Rows from block 5 of a small CTC audio transcriber, named by matrix and row number. Rows with one number belong to one neuron. Each number is 200 + 40 x the weight over its row's rms, rounded and kept within 0 to 999. All counts start at 0. After the name is the row's rms in percent of the matrix's.
After each neuron's rows are labels from the 100 clips, of 14976, where the neuron reaches its highest value: "top examples" is what is common among them. Only what is clearly more common there than usual is listed. The data: short read English sentences (LibriTTS-R).
# fc1: MLP up (model.blocks.5.mlp.fc1.weight, 1280x320), inputs 160-319
# fc2: MLP down (model.blocks.5.mlp.fc2.weight, 320x1280, transposed), outputs 160-319

fc1.398,101,175,215,206,137,194,187,194,218,189,214,145,184,170,244,292,265,145,234,192,175,138,228,182,157,187,234,154,210,182,222,213,261,190,232,176,290,246,163,249,187,202,157,182,266,204,255,168,198,236,173,192,263,170,271,162,210,170,205,130,179,150,177,171,228,197,217,274,178,175,169,247,195,140,235,244,238,202,177,115,183,255,213,177,166,240,163,231,194,185,200,249,258,225,252,205,292,178,302,244,208,208,200,289,268,149,241,114,197,239,184,166,221,235,182,216,230,201,203,252,194,163,174,219,192,201,173,178,240,186,292,154,205,234,202,257,210,203,217,213,218,240,226,149,243,225,214,205,213,179,158,134,207,270,192,200,241,150,214,199,244
fc2.398,099,182,177,215,189,202,220,253,226,186,297,167,189,199,106,129,224,178,233,191,217,223,208,210,306,123,187,153,197,180,248,202,180,189,242,246,134,135,193,204,176,203,225,244,246,110,165,215,156,231,181,166,165,227,165,136,127,213,113,159,293,222,255,229,160,174,179,165,223,180,191,219,199,258,235,239,245,219,236,141,201,147,251,215,212,170,202,174,280,189,229,283,223,200,229,177,266,197,232,216,187,168,197,235,105,228,196,138,160,260,135,234,178,184,205,203,182,262,176,177,216,194,137,185,142,258,179,169,130,225,179,258,240,130,255,214,209,198,139,188,198,261,194,222,148,153,148,186,215,208,168,224,170,296,251,223,216,214,227,223,189
top examples: the word "and"

fc1.121,099,207,239,205,152,227,169,233,227,191,240,197,157,190,185,241,131,173,221,229,190,197,147,178,202,192,227,179,190,135,179,238,197,159,189,147,183,215,161,173,157,179,161,173,168,227,160,226,140,180,210,199,207,223,208,211,215,193,166,211,226,213,213,187,126,302,189,205,198,245,170,217,190,198,195,166,184,213,149,215,165,207,165,179,193,152,170,215,204,186,231,228,224,222,119,201,206,181,173,206,104,140,219,194,239,270,195,179,203,274,147,223,208,177,188,264,178,205,214,243,143,201,202,252,194,217,173,161,199,163,170,190,233,210,172,228,156,64,179,225,189,187,142,183,113,215,219,162,178,213,283,186,156,221,214,108,223,190,155,249,237
fc2.121,098,211,162,216,257,162,181,190,222,225,159,203,152,208,164,149,187,261,306,204,169,240,156,239,212,238,219,196,174,218,184,117,286,213,140,209,252,175,178,233,204,207,199,255,165,237,245,175,290,125,199,168,242,176,202,212,231,115,190,116,139,201,228,207,223,158,238,215,205,223,172,121,177,163,230,205,224,196,277,178,154,220,199,181,242,208,216,213,143,164,168,154,203,122,238,224,142,223,230,201,215,267,246,197,157,190,274,187,222,188,197,221,253,172,260,213,220,222,230,207,241,159,227,239,154,201,202,151,103,213,256,269,209,215,226,213,253,198,186,225,227,243,260,169,207,215,176,238,192,247,196,231,172,192,221,184,245,154,159,228,221
top examples: the word "the"; the word "of"

fc1.527,098,200,158,218,246,184,179,227,211,114,205,144,204,223,204,147,198,193,167,220,209,163,164,175,190,256,153,194,162,277,204,196,238,233,255,233,179,192,238,228,197,220,268,205,221,194,121,213,181,203,191,189,223,270,119,298,247,194,193,191,176,191,265,196,214,218,203,245,221,106,267,167,156,187,206,199,169,236,201,229,155,139,212,190,154,193,182,246,147,306,164,215,227,157,200,206,176,176,171,161,208,244,231,205,203,213,272,223,209,172,168,97,211,213,194,133,140,241,206,197,208,285,185,179,227,133,208,230,175,220,194,249,163,176,72,232,186,188,131,187,179,316,228,202,281,301,171,192,312,209,154,190,165,152,108,193,254,204,271,195,137
fc2.527,095,218,215,203,169,212,228,192,203,222,154,195,208,165,240,193,212,226,181,214,238,189,199,170,217,190,250,130,260,155,228,170,177,192,249,177,232,193,191,200,255,140,157,137,187,178,184,174,252,241,222,189,239,226,291,216,165,245,140,246,205,199,153,193,206,197,195,209,191,257,188,151,173,243,217,171,213,215,238,220,227,253,170,232,178,159,210,165,187,114,205,252,250,236,181,185,241,227,154,156,299,196,168,170,126,303,203,303,262,221,130,264,260,136,215,206,262,217,171,147,176,191,270,244,190,217,172,225,207,243,234,259,212,288,243,225,209,210,206,262,215,188,316,211,182,216,222,190,68,184,218,248,196,214,207,155,136,211,200,155,215
top examples: the word "to"

fc1.317,098,213,200,259,218,220,275,154,219,197,192,258,213,169,174,191,228,116,256,162,207,216,206,247,142,220,153,217,178,181,241,185,175,318,222,167,307,261,170,171,183,200,174,208,261,192,133,196,196,150,240,243,219,228,185,240,140,211,254,223,194,213,184,286,179,169,201,236,166,199,248,218,186,228,160,191,222,181,156,229,226,163,170,125,187,179,228,212,196,226,187,203,252,187,241,237,241,199,128,169,247,216,202,245,222,211,166,144,174,159,199,230,177,228,169,209,148,170,170,244,207,155,260,166,152,264,239,199,236,184,222,159,188,203,163,220,223,165,198,208,172,239,146,265,196,182,179,157,200,243,151,213,193,245,212,264,183,96,114,171,251
fc2.317,106,242,234,167,187,162,183,166,98,206,127,186,224,185,212,225,136,217,144,144,175,255,192,180,203,160,233,112,207,212,160,170,176,142,227,260,245,218,153,151,244,230,173,273,237,170,136,224,235,151,199,136,147,193,175,216,152,165,96,232,176,203,133,191,210,210,174,132,230,193,181,228,234,248,175,203,149,170,233,142,232,239,232,278,216,156,185,168,196,194,194,180,165,161,162,211,238,233,149,172,200,147,151,186,189,154,127,243,205,278,235,184,251,205,130,182,172,184,177,145,257,202,205,219,182,116,231,142,226,178,211,211,174,208,201,209,236,229,244,207,166,194,261,225,183,169,227,228,218,218,168,232,200,185,223,158,265,160,258,249,177
top examples: the word "you"; the word "have"

fc1.530,095,158,210,139,252,176,179,226,215,178,131,180,192,207,150,118,185,239,267,186,157,167,229,208,255,140,180,185,177,262,186,174,263,259,249,276,286,287,181,172,280,182,178,273,237,224,271,164,179,179,238,235,158,114,283,192,219,163,184,268,208,229,183,219,235,227,191,188,240,255,161,209,220,214,200,191,253,167,209,208,178,196,269,185,205,148,101,274,255,181,235,203,178,196,256,264,246,246,179,184,181,194,205,158,159,238,281,201,158,199,194,200,264,170,214,186,187,215,251,255,276,202,181,185,193,180,195,242,277,121,258,233,181,171,207,129,210,220,179,222,267,177,203,194,100,266,198,199,174,237,210,172,207,170,181,243,208,191,224,224,216
fc2.530,096,235,206,201,213,212,158,266,139,211,186,151,155,137,227,234,235,180,204,205,204,136,174,119,204,259,225,187,100,214,241,166,143,203,148,160,197,145,228,146,247,224,198,184,193,141,245,189,217,237,282,204,182,178,180,230,203,190,151,180,184,228,199,221,155,160,210,200,177,229,269,115,196,240,209,218,303,217,217,241,228,181,183,232,295,249,223,204,173,219,278,249,238,170,201,173,194,201,215,184,146,226,217,195,266,185,224,115,206,231,185,234,201,180,183,163,188,317,181,195,177,160,180,193,194,208,146,203,192,212,169,209,164,175,170,204,137,217,247,239,237,232,207,216,264,193,213,179,251,195,168,240,202,168,243,193,189,147,147,209,144
top examples: the word "and"

fc1.647,100,152,117,170,203,254,211,136,212,208,229,258,253,138,250,176,254,117,242,239,181,210,190,170,194,177,258,236,188,196,271,184,203,122,226,212,203,246,203,205,177,152,220,143,204,175,273,207,209,241,209,237,198,185,177,211,225,251,239,234,139,208,212,161,188,247,150,210,186,225,197,170,238,131,193,247,224,199,226,140,163,150,218,202,238,222,225,298,169,189,209,185,158,185,174,174,251,179,220,171,250,157,223,124,224,177,192,137,186,179,160,124,207,235,230,199,246,153,241,277,209,219,278,226,239,219,275,124,188,291,206,230,195,228,228,206,221,224,298,191,226,197,177,165,230,159,205,196,228,212,274,197,187,252,152,225,154,212,185,241,162
fc2.647,100,116,215,248,237,257,173,267,212,143,220,192,264,187,241,163,210,213,170,185,202,202,165,179,252,254,132,195,230,209,227,155,258,178,183,242,191,232,211,244,155,171,200,231,174,150,259,179,283,200,235,229,215,184,269,183,203,168,163,198,223,232,168,246,185,244,185,173,240,258,227,225,232,161,233,218,193,281,190,174,206,224,179,214,167,204,220,146,155,221,218,229,311,209,183,263,187,225,216,139,163,221,211,268,165,216,159,242,187,218,220,118,223,194,211,198,231,148,168,198,194,180,196,174,193,122,187,195,224,166,159,222,273,139,198,180,210,215,193,245,199,206,231,209,182,162,298,166,245,204,103,210,231,254,260,142,185,219,255,162,237
top examples: the word "of"

fc1.172,096,169,313,159,215,150,136,286,177,207,194,167,270,223,224,174,179,166,228,131,153,183,236,203,132,195,202,175,223,213,152,156,211,165,271,204,180,253,205,226,175,197,220,190,211,219,178,242,148,166,260,204,152,193,207,274,261,213,165,235,192,151,194,216,176,153,242,220,178,220,217,202,211,241,189,167,177,189,250,176,171,241,229,234,217,141,205,144,191,170,272,257,256,180,178,270,153,174,208,212,185,193,220,131,216,179,144,151,166,240,109,153,209,194,196,218,222,148,208,161,135,223,232,176,199,187,252,241,210,228,257,172,73,221,193,167,255,193,148,216,168,221,142,227,148,214,161,230,127,252,224,274,177,206,198,260,167,247,155,213,235
fc2.172,103,213,127,141,150,264,266,203,180,199,201,186,200,191,216,228,197,190,156,262,236,168,99,235,300,180,193,182,174,245,232,173,165,212,199,166,165,133,273,151,237,278,239,239,229,186,171,168,223,250,167,206,215,249,236,216,184,192,128,123,112,230,209,144,148,186,234,270,159,202,165,141,146,231,164,168,173,241,139,228,224,290,194,247,249,181,164,211,195,212,283,126,178,219,143,228,227,248,178,165,182,225,177,191,207,210,260,188,181,170,221,208,136,270,201,161,168,238,144,192,242,240,263,198,222,235,167,202,118,205,191,168,219,240,222,177,131,250,171,202,232,259,234,139,302,154,217,139,132,196,199,140,154,208,194,231,103,211,240,219,131
top examples: the word "and"

fc1.547,103,159,284,254,204,150,187,201,196,256,140,152,273,195,199,202,176,202,213,219,231,216,203,243,178,289,226,187,135,136,168,196,227,233,270,213,249,211,185,197,122,264,207,272,197,197,232,187,149,172,207,185,257,194,196,175,230,229,274,232,242,182,187,165,197,139,232,183,176,160,189,163,225,79,239,215,197,277,211,203,194,183,247,199,149,231,249,151,218,232,149,189,244,177,190,210,200,261,197,145,185,259,229,180,183,156,145,189,154,195,205,116,155,209,173,137,147,257,154,202,229,214,192,195,177,180,126,236,161,187,220,142,245,184,230,205,228,228,250,175,189,183,198,254,115,197,162,143,177,158,197,130,169,184,154,242,136,175,166,247,227
fc2.547,106,176,214,233,241,224,227,213,223,144,213,201,196,172,227,134,167,225,189,163,266,241,181,237,248,235,284,177,204,197,218,206,146,211,249,165,217,183,103,175,187,252,218,165,221,188,225,246,215,256,215,166,147,244,200,209,178,152,176,170,244,160,220,253,229,239,245,213,148,168,166,261,138,192,122,205,218,170,250,138,197,246,248,182,243,180,185,196,159,127,255,186,181,209,300,214,166,150,268,288,234,205,216,191,208,245,265,198,244,222,238,267,266,227,214,198,239,180,140,216,220,118,171,219,150,202,194,194,203,195,236,254,175,213,186,253,256,118,184,133,141,237,135,176,159,233,217,224,194,199,205,179,188,242,165,211,189,218,251,230,285
top examples: the word "of"

fc1.339,106,270,196,231,187,186,112,222,192,194,128,246,200,231,225,142,128,177,218,175,171,235,230,128,171,265,131,141,151,227,133,270,256,212,257,153,252,199,184,228,244,199,198,276,202,251,237,184,192,213,165,114,203,262,246,203,268,231,229,233,172,145,234,195,141,262,184,201,227,210,216,283,225,229,203,214,129,142,222,233,160,200,205,196,232,192,175,207,213,204,160,235,187,232,177,244,152,218,142,161,217,205,199,228,158,205,161,129,150,203,177,135,207,142,210,170,196,162,257,308,185,237,178,180,214,200,239,243,174,114,164,204,181,227,158,163,220,152,193,202,177,191,195,188,243,201,292,223,222,227,213,118,162,172,241,201,191,166,216,205,190
fc2.339,107,204,254,198,168,195,259,152,213,210,210,216,174,219,244,188,175,205,75,258,260,207,196,207,142,276,173,208,180,190,228,232,132,182,108,227,238,227,260,166,221,307,171,187,232,219,174,244,196,292,217,222,153,209,176,265,158,251,123,186,239,262,138,186,215,182,121,219,87,97,226,159,182,165,248,196,170,203,274,245,259,205,200,245,314,243,158,136,223,286,182,270,179,234,279,226,232,220,181,278,207,231,184,192,204,227,150,225,227,145,208,253,190,233,237,205,200,177,149,153,217,194,183,181,148,238,200,138,211,205,212,246,149,245,197,242,233,192,193,141,218,184,200,237,202,182,206,177,241,153,177,179,233,226,177,223,139,184,197,260,243
top examples: the word "little"; the word "a"

fc1.441,101,240,299,180,170,207,274,170,193,250,163,262,249,258,237,158,161,250,204,254,207,218,228,207,228,166,240,275,257,181,175,159,159,131,284,267,245,230,201,171,176,155,150,107,200,102,238,176,270,204,206,234,233,244,186,161,228,199,203,181,193,206,231,215,245,197,199,204,192,209,194,215,200,171,175,219,283,194,265,168,151,240,228,227,242,181,195,209,217,247,286,142,167,188,181,153,212,217,151,300,182,160,224,286,132,220,263,182,205,199,153,229,206,142,200,229,159,193,187,252,201,240,167,268,242,213,181,148,178,178,243,213,283,194,133,207,194,186,196,205,139,239,257,191,192,178,182,229,199,159,217,268,223,134,154,176,201,143,134,167,170
fc2.441,102,236,216,233,150,198,198,138,220,211,187,154,232,239,217,183,292,186,253,186,209,269,164,216,232,196,174,173,187,182,174,142,176,186,195,197,206,181,181,203,220,278,183,259,212,193,171,296,164,224,248,128,224,203,152,228,178,195,214,189,207,264,260,236,229,197,164,238,180,253,218,161,181,215,213,218,182,226,253,150,202,208,211,241,178,283,214,144,254,183,206,276,221,271,292,265,180,131,123,195,214,173,176,180,262,167,215,240,261,221,182,199,224,189,137,287,176,158,218,197,284,226,131,231,172,198,239,158,250,175,206,180,276,224,282,206,142,242,169,245,135,148,222,178,220,234,222,168,196,229,242,220,142,191,174,130,226,223,141,249,191
top examples: the word "of"

fc1.637,096,236,213,185,208,274,169,168,196,188,137,212,218,270,141,126,143,303,207,186,182,171,228,171,138,213,175,179,208,175,228,121,223,203,259,157,192,184,190,109,186,210,223,189,253,189,121,211,206,245,178,176,169,243,201,118,181,181,174,244,217,164,246,207,192,207,220,193,112,195,204,248,176,141,232,257,151,144,199,210,248,286,216,295,149,188,273,184,207,192,202,211,221,262,212,211,267,206,139,170,186,133,258,237,164,193,235,118,243,188,187,203,174,277,235,281,232,246,209,209,201,231,157,236,256,176,211,212,243,205,207,133,187,172,164,206,198,169,171,158,229,164,244,198,202,225,220,193,130,249,211,179,153,308,137,140,218,211,208,222,181
fc2.637,095,161,247,240,156,176,257,251,170,161,180,231,171,257,325,294,207,280,176,169,154,176,219,191,223,231,193,195,225,165,190,191,257,264,171,127,220,162,264,268,200,196,231,179,201,135,299,238,181,148,173,226,186,228,173,176,162,160,186,238,170,258,180,269,198,193,134,237,179,175,233,248,226,268,148,242,260,144,216,195,224,151,156,123,238,158,245,192,205,183,167,189,184,202,260,252,154,183,213,227,191,267,166,213,158,201,186,256,186,219,164,218,210,189,205,230,200,205,181,181,186,194,177,246,164,239,149,140,204,117,98,218,179,294,226,218,174,191,217,165,241,216,168,227,164,160,161,150,188,243,150,237,171,186,185,223,203,208,184,225,200
top examples: the word "you"

fc1.273,096,221,133,171,165,182,184,127,135,187,233,206,185,108,175,211,238,249,186,215,158,157,248,152,227,122,226,261,175,165,224,177,352,201,154,215,158,221,206,128,137,252,216,226,278,163,259,173,232,189,195,215,323,168,201,167,201,147,183,212,174,147,160,138,212,198,198,230,263,182,267,220,179,245,158,152,228,127,229,195,246,136,176,267,151,240,188,144,229,200,200,215,225,134,190,218,177,169,216,224,217,215,217,193,215,228,145,183,258,218,100,227,220,145,218,199,206,197,193,265,158,266,201,194,225,189,171,171,224,266,177,222,163,189,194,200,189,156,108,173,166,161,205,215,138,222,216,300,182,216,200,258,209,254,209,166,222,193,129,264,145
fc2.273,102,219,264,194,211,253,246,233,191,195,160,165,223,225,184,173,201,208,201,201,257,241,295,215,195,226,185,136,186,213,220,188,186,198,152,103,256,209,160,239,250,170,173,191,187,217,171,234,207,221,181,186,157,188,294,132,168,185,221,138,267,261,245,211,204,247,205,231,163,195,201,213,177,240,243,218,260,252,227,167,208,214,189,176,193,100,262,151,140,145,219,209,195,217,206,225,133,199,248,202,177,224,193,169,226,229,292,210,145,213,188,298,193,144,250,248,152,222,244,216,193,168,168,206,243,217,189,204,177,138,197,188,170,160,162,177,186,250,177,258,272,196,135,219,228,228,143,195,174,210,151,187,173,181,225,186,210,253,242,235,231
top examples: the word "the"

fc1.369,103,238,243,158,189,216,277,222,151,179,218,183,245,171,242,249,179,194,203,235,178,237,159,136,237,173,138,186,203,231,189,165,233,194,218,205,179,234,191,233,242,166,199,150,213,184,180,167,170,197,289,179,247,208,191,205,231,154,182,190,176,230,162,195,234,143,202,318,243,231,184,304,182,206,183,196,210,260,268,257,229,253,145,222,247,198,109,176,144,264,276,186,193,220,208,149,186,180,121,150,205,204,179,246,222,137,228,202,238,240,241,195,206,112,152,178,243,191,210,211,160,149,155,177,157,205,216,176,210,264,175,230,171,197,131,125,213,182,122,188,292,168,204,177,247,210,238,185,240,189,136,223,260,237,259,200,189,212,193,226,215
fc2.369,097,142,137,205,213,194,156,205,201,192,143,264,230,152,179,141,257,237,257,218,206,274,242,270,208,254,197,267,194,216,232,204,225,227,157,237,187,246,188,277,226,194,234,211,172,231,243,229,254,160,131,252,190,163,208,180,237,268,183,200,133,174,230,153,161,239,227,138,288,248,132,168,213,154,225,210,299,166,129,198,191,149,182,182,161,224,162,165,229,294,215,203,200,238,253,204,275,226,221,197,229,226,228,107,198,192,208,255,223,263,238,169,235,154,230,244,204,208,190,217,257,220,217,181,179,260,172,206,154,258,213,256,242,212,189,187,149,258,245,198,182,154,216,224,186,295,178,266,288,289,244,216,182,214,94,163,193,188,219,202,208
top examples: the word "to"

fc1.701,098,240,192,159,256,182,228,262,141,203,238,192,230,236,279,180,186,143,188,187,190,230,224,131,247,196,128,230,265,211,221,256,188,172,218,203,200,204,223,157,279,222,153,186,140,191,246,169,214,248,219,207,203,178,253,214,209,142,196,214,258,153,184,223,247,225,204,126,164,169,137,210,213,171,178,210,239,183,215,267,189,229,276,230,206,218,184,159,217,157,164,169,183,168,149,199,271,152,129,250,215,241,183,196,222,137,271,225,204,257,170,192,144,252,251,227,295,183,193,201,200,151,192,233,200,218,171,161,153,129,208,180,209,174,221,254,167,212,232,191,224,224,180,166,142,196,204,150,147,215,229,135,164,140,256,231,221,209,149,233,211
fc2.701,099,230,192,185,183,162,210,195,233,183,154,180,210,221,148,206,173,171,183,246,271,235,205,245,256,224,186,155,193,197,206,244,163,231,216,152,234,184,239,252,290,223,267,130,220,177,173,208,234,192,240,285,255,244,159,224,166,260,226,204,221,216,204,169,230,101,132,226,92,124,156,231,164,237,223,233,188,167,150,227,200,206,181,215,220,196,138,221,257,249,205,174,166,276,188,227,202,142,193,184,215,196,228,203,214,200,143,172,183,172,206,218,210,104,254,208,211,191,200,183,276,173,182,175,184,135,252,257,119,271,248,245,202,206,203,239,133,167,198,168,249,179,223,230,257,147,249,220,295,155,243,196,236,262,223,181,197,226,190,214,185
top examples: the word "little"

fc1.566,107,191,144,218,231,230,268,131,172,249,244,266,158,133,229,262,216,211,162,247,182,188,177,205,210,157,180,197,147,176,203,161,192,164,179,203,225,273,220,225,257,143,230,221,136,182,143,165,194,179,205,248,180,134,147,228,232,233,180,182,148,206,185,205,149,161,250,226,189,125,146,242,196,224,157,201,282,260,263,226,216,222,158,181,243,235,243,179,277,263,206,246,188,217,135,125,204,199,232,214,226,217,179,207,226,186,196,166,200,247,229,230,204,208,204,249,215,204,218,120,236,235,218,253,175,257,146,191,196,236,163,204,269,171,128,179,218,230,252,154,155,240,208,185,250,207,137,203,292,208,155,168,176,232,148,249,225,180,207,208,154
fc2.566,114,229,198,163,203,154,162,202,179,177,204,158,217,214,178,166,217,198,188,181,174,209,144,259,112,207,186,203,168,241,180,222,199,213,236,237,123,160,192,179,249,204,204,192,150,219,192,177,97,185,177,169,261,232,203,206,206,274,192,172,201,191,166,289,161,203,213,158,221,162,162,169,189,175,249,236,118,159,204,140,204,236,93,181,232,72,114,197,208,197,214,216,160,184,289,247,189,288,151,211,223,224,250,225,198,249,215,159,124,236,203,186,148,200,205,234,283,193,185,198,215,193,214,212,173,217,246,189,193,107,202,146,263,142,231,177,187,151,187,233,264,173,129,141,167,161,225,205,204,152,197,167,205,202,185,201,111,251,146,91,220
top examples: the word "little"

fc1.5,102,283,228,218,199,221,176,184,143,176,140,222,212,239,270,171,216,153,212,282,127,190,218,247,249,190,240,217,210,210,268,116,145,147,185,210,181,271,269,222,242,246,152,141,209,175,183,209,216,171,215,177,208,175,215,286,217,190,153,199,235,111,206,226,226,215,202,238,195,119,161,224,137,187,182,233,265,218,241,214,175,222,171,180,146,208,152,148,123,227,212,273,228,208,203,162,202,212,234,223,227,147,258,140,181,164,208,147,180,101,254,187,157,208,171,197,169,198,176,168,195,184,185,203,202,272,218,198,217,169,260,162,234,127,197,220,256,231,213,127,197,275,167,199,160,274,221,173,162,272,205,224,228,308,156,175,171,211,239,195,198
fc2.5,102,205,228,148,128,173,204,224,199,158,238,255,201,116,208,235,288,205,225,181,292,218,178,212,198,257,205,235,234,291,219,159,200,168,115,145,173,147,186,173,170,246,240,234,271,196,144,217,184,221,218,181,177,124,249,240,213,229,222,171,165,187,206,209,213,279,178,194,232,170,189,241,226,263,192,205,228,218,163,189,148,225,175,266,176,158,168,241,181,171,215,185,119,247,157,195,196,160,162,239,199,254,295,147,147,153,155,204,273,234,206,230,250,228,170,148,178,164,243,264,176,148,196,161,220,223,179,200,120,264,200,247,189,189,216,127,212,167,238,240,238,195,185,226,167,177,165,248,194,237,211,210,213,209,195,186,244,185,148,139,199
top examples: the word "of"

fc1.708,102,216,185,224,206,215,158,219,192,186,205,242,232,208,185,178,126,232,173,204,242,260,169,278,196,223,229,230,223,231,167,144,184,199,204,202,210,266,190,253,175,143,188,185,227,240,187,214,195,206,266,189,201,192,208,111,205,220,155,174,146,210,192,148,250,263,242,186,136,163,201,113,275,252,197,190,202,190,271,147,260,229,248,144,261,263,139,167,212,147,197,207,227,242,224,158,200,216,197,180,173,173,217,150,239,160,170,173,62,166,245,204,202,137,172,199,168,213,243,253,192,211,227,175,210,197,190,94,321,191,217,280,190,188,181,170,234,184,230,142,150,175,149,150,217,228,184,198,213,133,154,173,189,246,234,183,165,255,173,174,137
fc2.708,097,157,238,126,236,215,247,205,180,268,226,161,151,136,131,177,158,215,215,185,217,173,157,181,181,138,212,178,167,164,179,181,185,219,161,261,225,226,207,189,276,217,203,174,220,110,231,148,210,151,273,210,211,141,215,228,202,177,188,208,189,198,226,141,186,219,163,220,239,210,211,196,182,233,160,180,221,189,189,223,183,233,254,226,262,151,140,235,201,209,159,235,158,250,219,190,273,235,105,193,177,202,202,288,271,229,170,252,245,209,142,143,240,206,240,221,266,272,261,186,263,189,199,175,176,105,240,242,181,177,241,189,225,188,214,176,151,342,237,211,164,301,218,208,194,153,159,223,173,112,196,217,192,184,254,193,177,235,244,197,231
top examples: the word "and"

fc1.240,101,272,207,148,231,252,217,193,213,168,202,238,240,197,279,157,215,221,183,240,189,212,241,177,222,190,171,232,190,229,213,214,232,214,214,163,173,324,242,236,158,180,244,220,185,216,207,229,303,163,150,177,170,278,243,114,124,178,187,205,241,209,244,218,235,226,229,182,139,198,250,190,258,203,258,232,173,168,225,139,193,219,216,257,140,226,214,241,225,252,141,269,170,191,211,176,199,168,232,218,251,173,221,252,225,167,261,212,162,178,144,202,187,207,231,249,185,149,146,222,184,186,170,160,227,291,187,202,155,226,248,250,202,212,284,229,207,173,186,210,229,188,203,212,134,269,216,191,101,206,155,235,159,181,230,183,193,152,240,224,179
fc2.240,105,124,262,220,286,123,219,197,206,208,175,128,165,244,218,111,197,203,192,277,179,183,234,235,191,112,282,221,234,214,154,181,186,214,250,168,245,148,160,204,290,231,259,172,246,237,129,183,140,216,205,226,161,195,155,235,190,180,191,221,307,222,228,260,231,125,120,180,247,181,205,153,170,196,171,232,157,238,204,211,241,229,244,237,187,146,245,172,301,249,218,171,218,192,262,157,195,212,155,210,212,239,182,243,214,223,147,232,201,204,179,242,240,141,235,172,195,173,161,179,222,157,184,175,168,142,231,174,224,197,242,169,178,169,206,197,182,187,227,211,163,156,193,164,227,217,225,199,268,209,177,177,251,277,233,154,210,331,216,206,247
top examples: the word "little"

fc1.761,103,229,177,268,211,190,179,171,142,265,213,212,172,270,219,177,157,166,285,184,122,255,191,173,226,177,258,231,235,222,124,192,266,216,274,246,204,234,146,258,97,197,188,191,206,210,255,246,160,212,187,215,135,174,158,213,246,193,175,193,255,168,212,150,158,156,204,207,279,270,230,239,132,236,184,224,133,185,262,155,234,176,171,202,261,177,206,246,235,192,106,243,198,121,206,193,161,194,225,199,160,185,168,138,132,172,202,190,164,150,191,174,198,157,154,144,138,236,116,202,211,193,195,189,168,181,243,211,256,242,220,263,255,188,231,164,146,214,194,245,210,212,213,194,129,260,174,227,197,223,193,232,177,251,222,191,250,157,221,185,212
fc2.761,104,176,153,133,128,109,172,182,256,199,230,148,226,205,149,246,243,162,181,256,203,230,209,219,212,196,257,173,154,253,244,269,215,312,161,274,177,187,178,242,217,143,209,130,248,148,207,216,200,187,265,297,162,206,209,178,140,196,241,237,191,218,198,211,243,166,262,252,268,311,296,168,222,217,167,202,128,230,210,244,176,199,180,186,227,205,215,197,241,132,191,171,245,155,196,239,192,234,177,191,215,275,128,160,242,270,190,175,151,199,199,214,258,176,289,238,163,196,186,226,227,164,163,221,133,144,225,239,150,229,233,189,150,210,233,232,251,217,197,192,178,227,255,203,194,232,230,202,187,219,210,132,228,150,139,179,191,167,205,194,186
top examples: the word "and"

fc1.575,104,291,250,217,185,190,231,199,165,203,167,222,175,170,196,250,179,177,188,282,207,145,217,241,205,160,227,217,250,147,257,135,223,146,224,255,165,203,154,163,220,278,192,188,182,134,158,203,233,146,235,177,195,212,197,185,231,132,217,209,246,175,248,194,192,149,223,230,161,114,221,230,166,218,272,227,275,204,196,217,268,221,122,169,198,237,260,148,233,156,314,195,216,198,190,177,112,240,213,227,220,241,218,145,152,223,210,225,187,130,146,184,158,179,234,164,127,232,187,212,239,261,173,235,205,230,229,143,210,180,214,199,228,124,221,232,182,217,199,152,201,213,177,152,128,205,166,226,188,205,212,173,275,210,168,206,187,153,132,212,185
fc2.575,107,226,174,247,174,310,177,208,160,201,161,146,257,201,185,155,214,197,172,223,213,157,129,195,246,264,204,168,236,181,199,254,297,143,213,141,213,201,248,175,104,243,197,243,182,144,197,237,225,167,251,220,159,204,219,215,223,239,153,235,148,214,197,248,186,194,170,292,152,252,177,253,170,203,195,201,235,195,217,241,211,216,209,229,240,214,191,209,195,259,164,248,223,207,166,229,233,337,207,229,151,161,141,160,199,245,209,67,183,169,242,175,171,184,178,221,125,140,202,222,172,172,208,164,280,193,219,217,212,189,182,229,243,174,202,131,202,244,189,223,171,224,192,192,231,155,236,138,187,275,254,192,194,231,209,191,195,223,213,183,172
top examples: the word "and"

fc1.445,095,278,168,230,204,178,264,164,244,249,179,242,182,153,227,148,142,214,236,251,278,218,187,117,185,163,274,186,201,226,192,172,229,216,171,190,252,116,142,201,240,183,176,249,157,174,275,163,237,190,143,206,162,182,218,229,260,162,192,203,244,136,199,211,201,232,155,183,181,268,164,218,182,209,197,243,229,176,183,150,167,201,219,210,211,188,219,180,273,172,262,214,234,229,117,133,204,172,258,215,243,150,217,65,241,213,256,132,257,180,228,192,207,188,196,202,195,183,193,216,213,195,201,147,226,129,232,184,182,256,266,129,131,241,200,150,203,222,261,243,165,220,211,154,169,216,249,233,254,221,224,171,158,209,205,225,158,172,180,203,189
fc2.445,096,179,212,145,219,151,116,142,182,222,226,185,176,176,207,230,248,199,195,166,159,222,151,217,253,198,238,195,141,192,157,253,97,240,150,121,159,178,165,151,139,217,235,133,141,100,113,201,204,149,157,177,203,225,192,211,228,207,190,219,222,223,179,140,182,200,245,189,231,197,226,177,217,178,177,234,187,218,225,196,187,171,193,198,231,213,217,219,166,242,268,213,203,174,193,213,174,183,177,238,266,221,200,213,147,231,284,192,127,251,223,198,177,261,160,206,245,261,206,172,188,267,225,184,169,227,220,163,218,159,189,236,168,184,214,180,196,228,141,188,184,203,228,189,287,202,123,234,199,244,174,218,158,183,228,209,153,181,246,178,187
top examples: the word "and"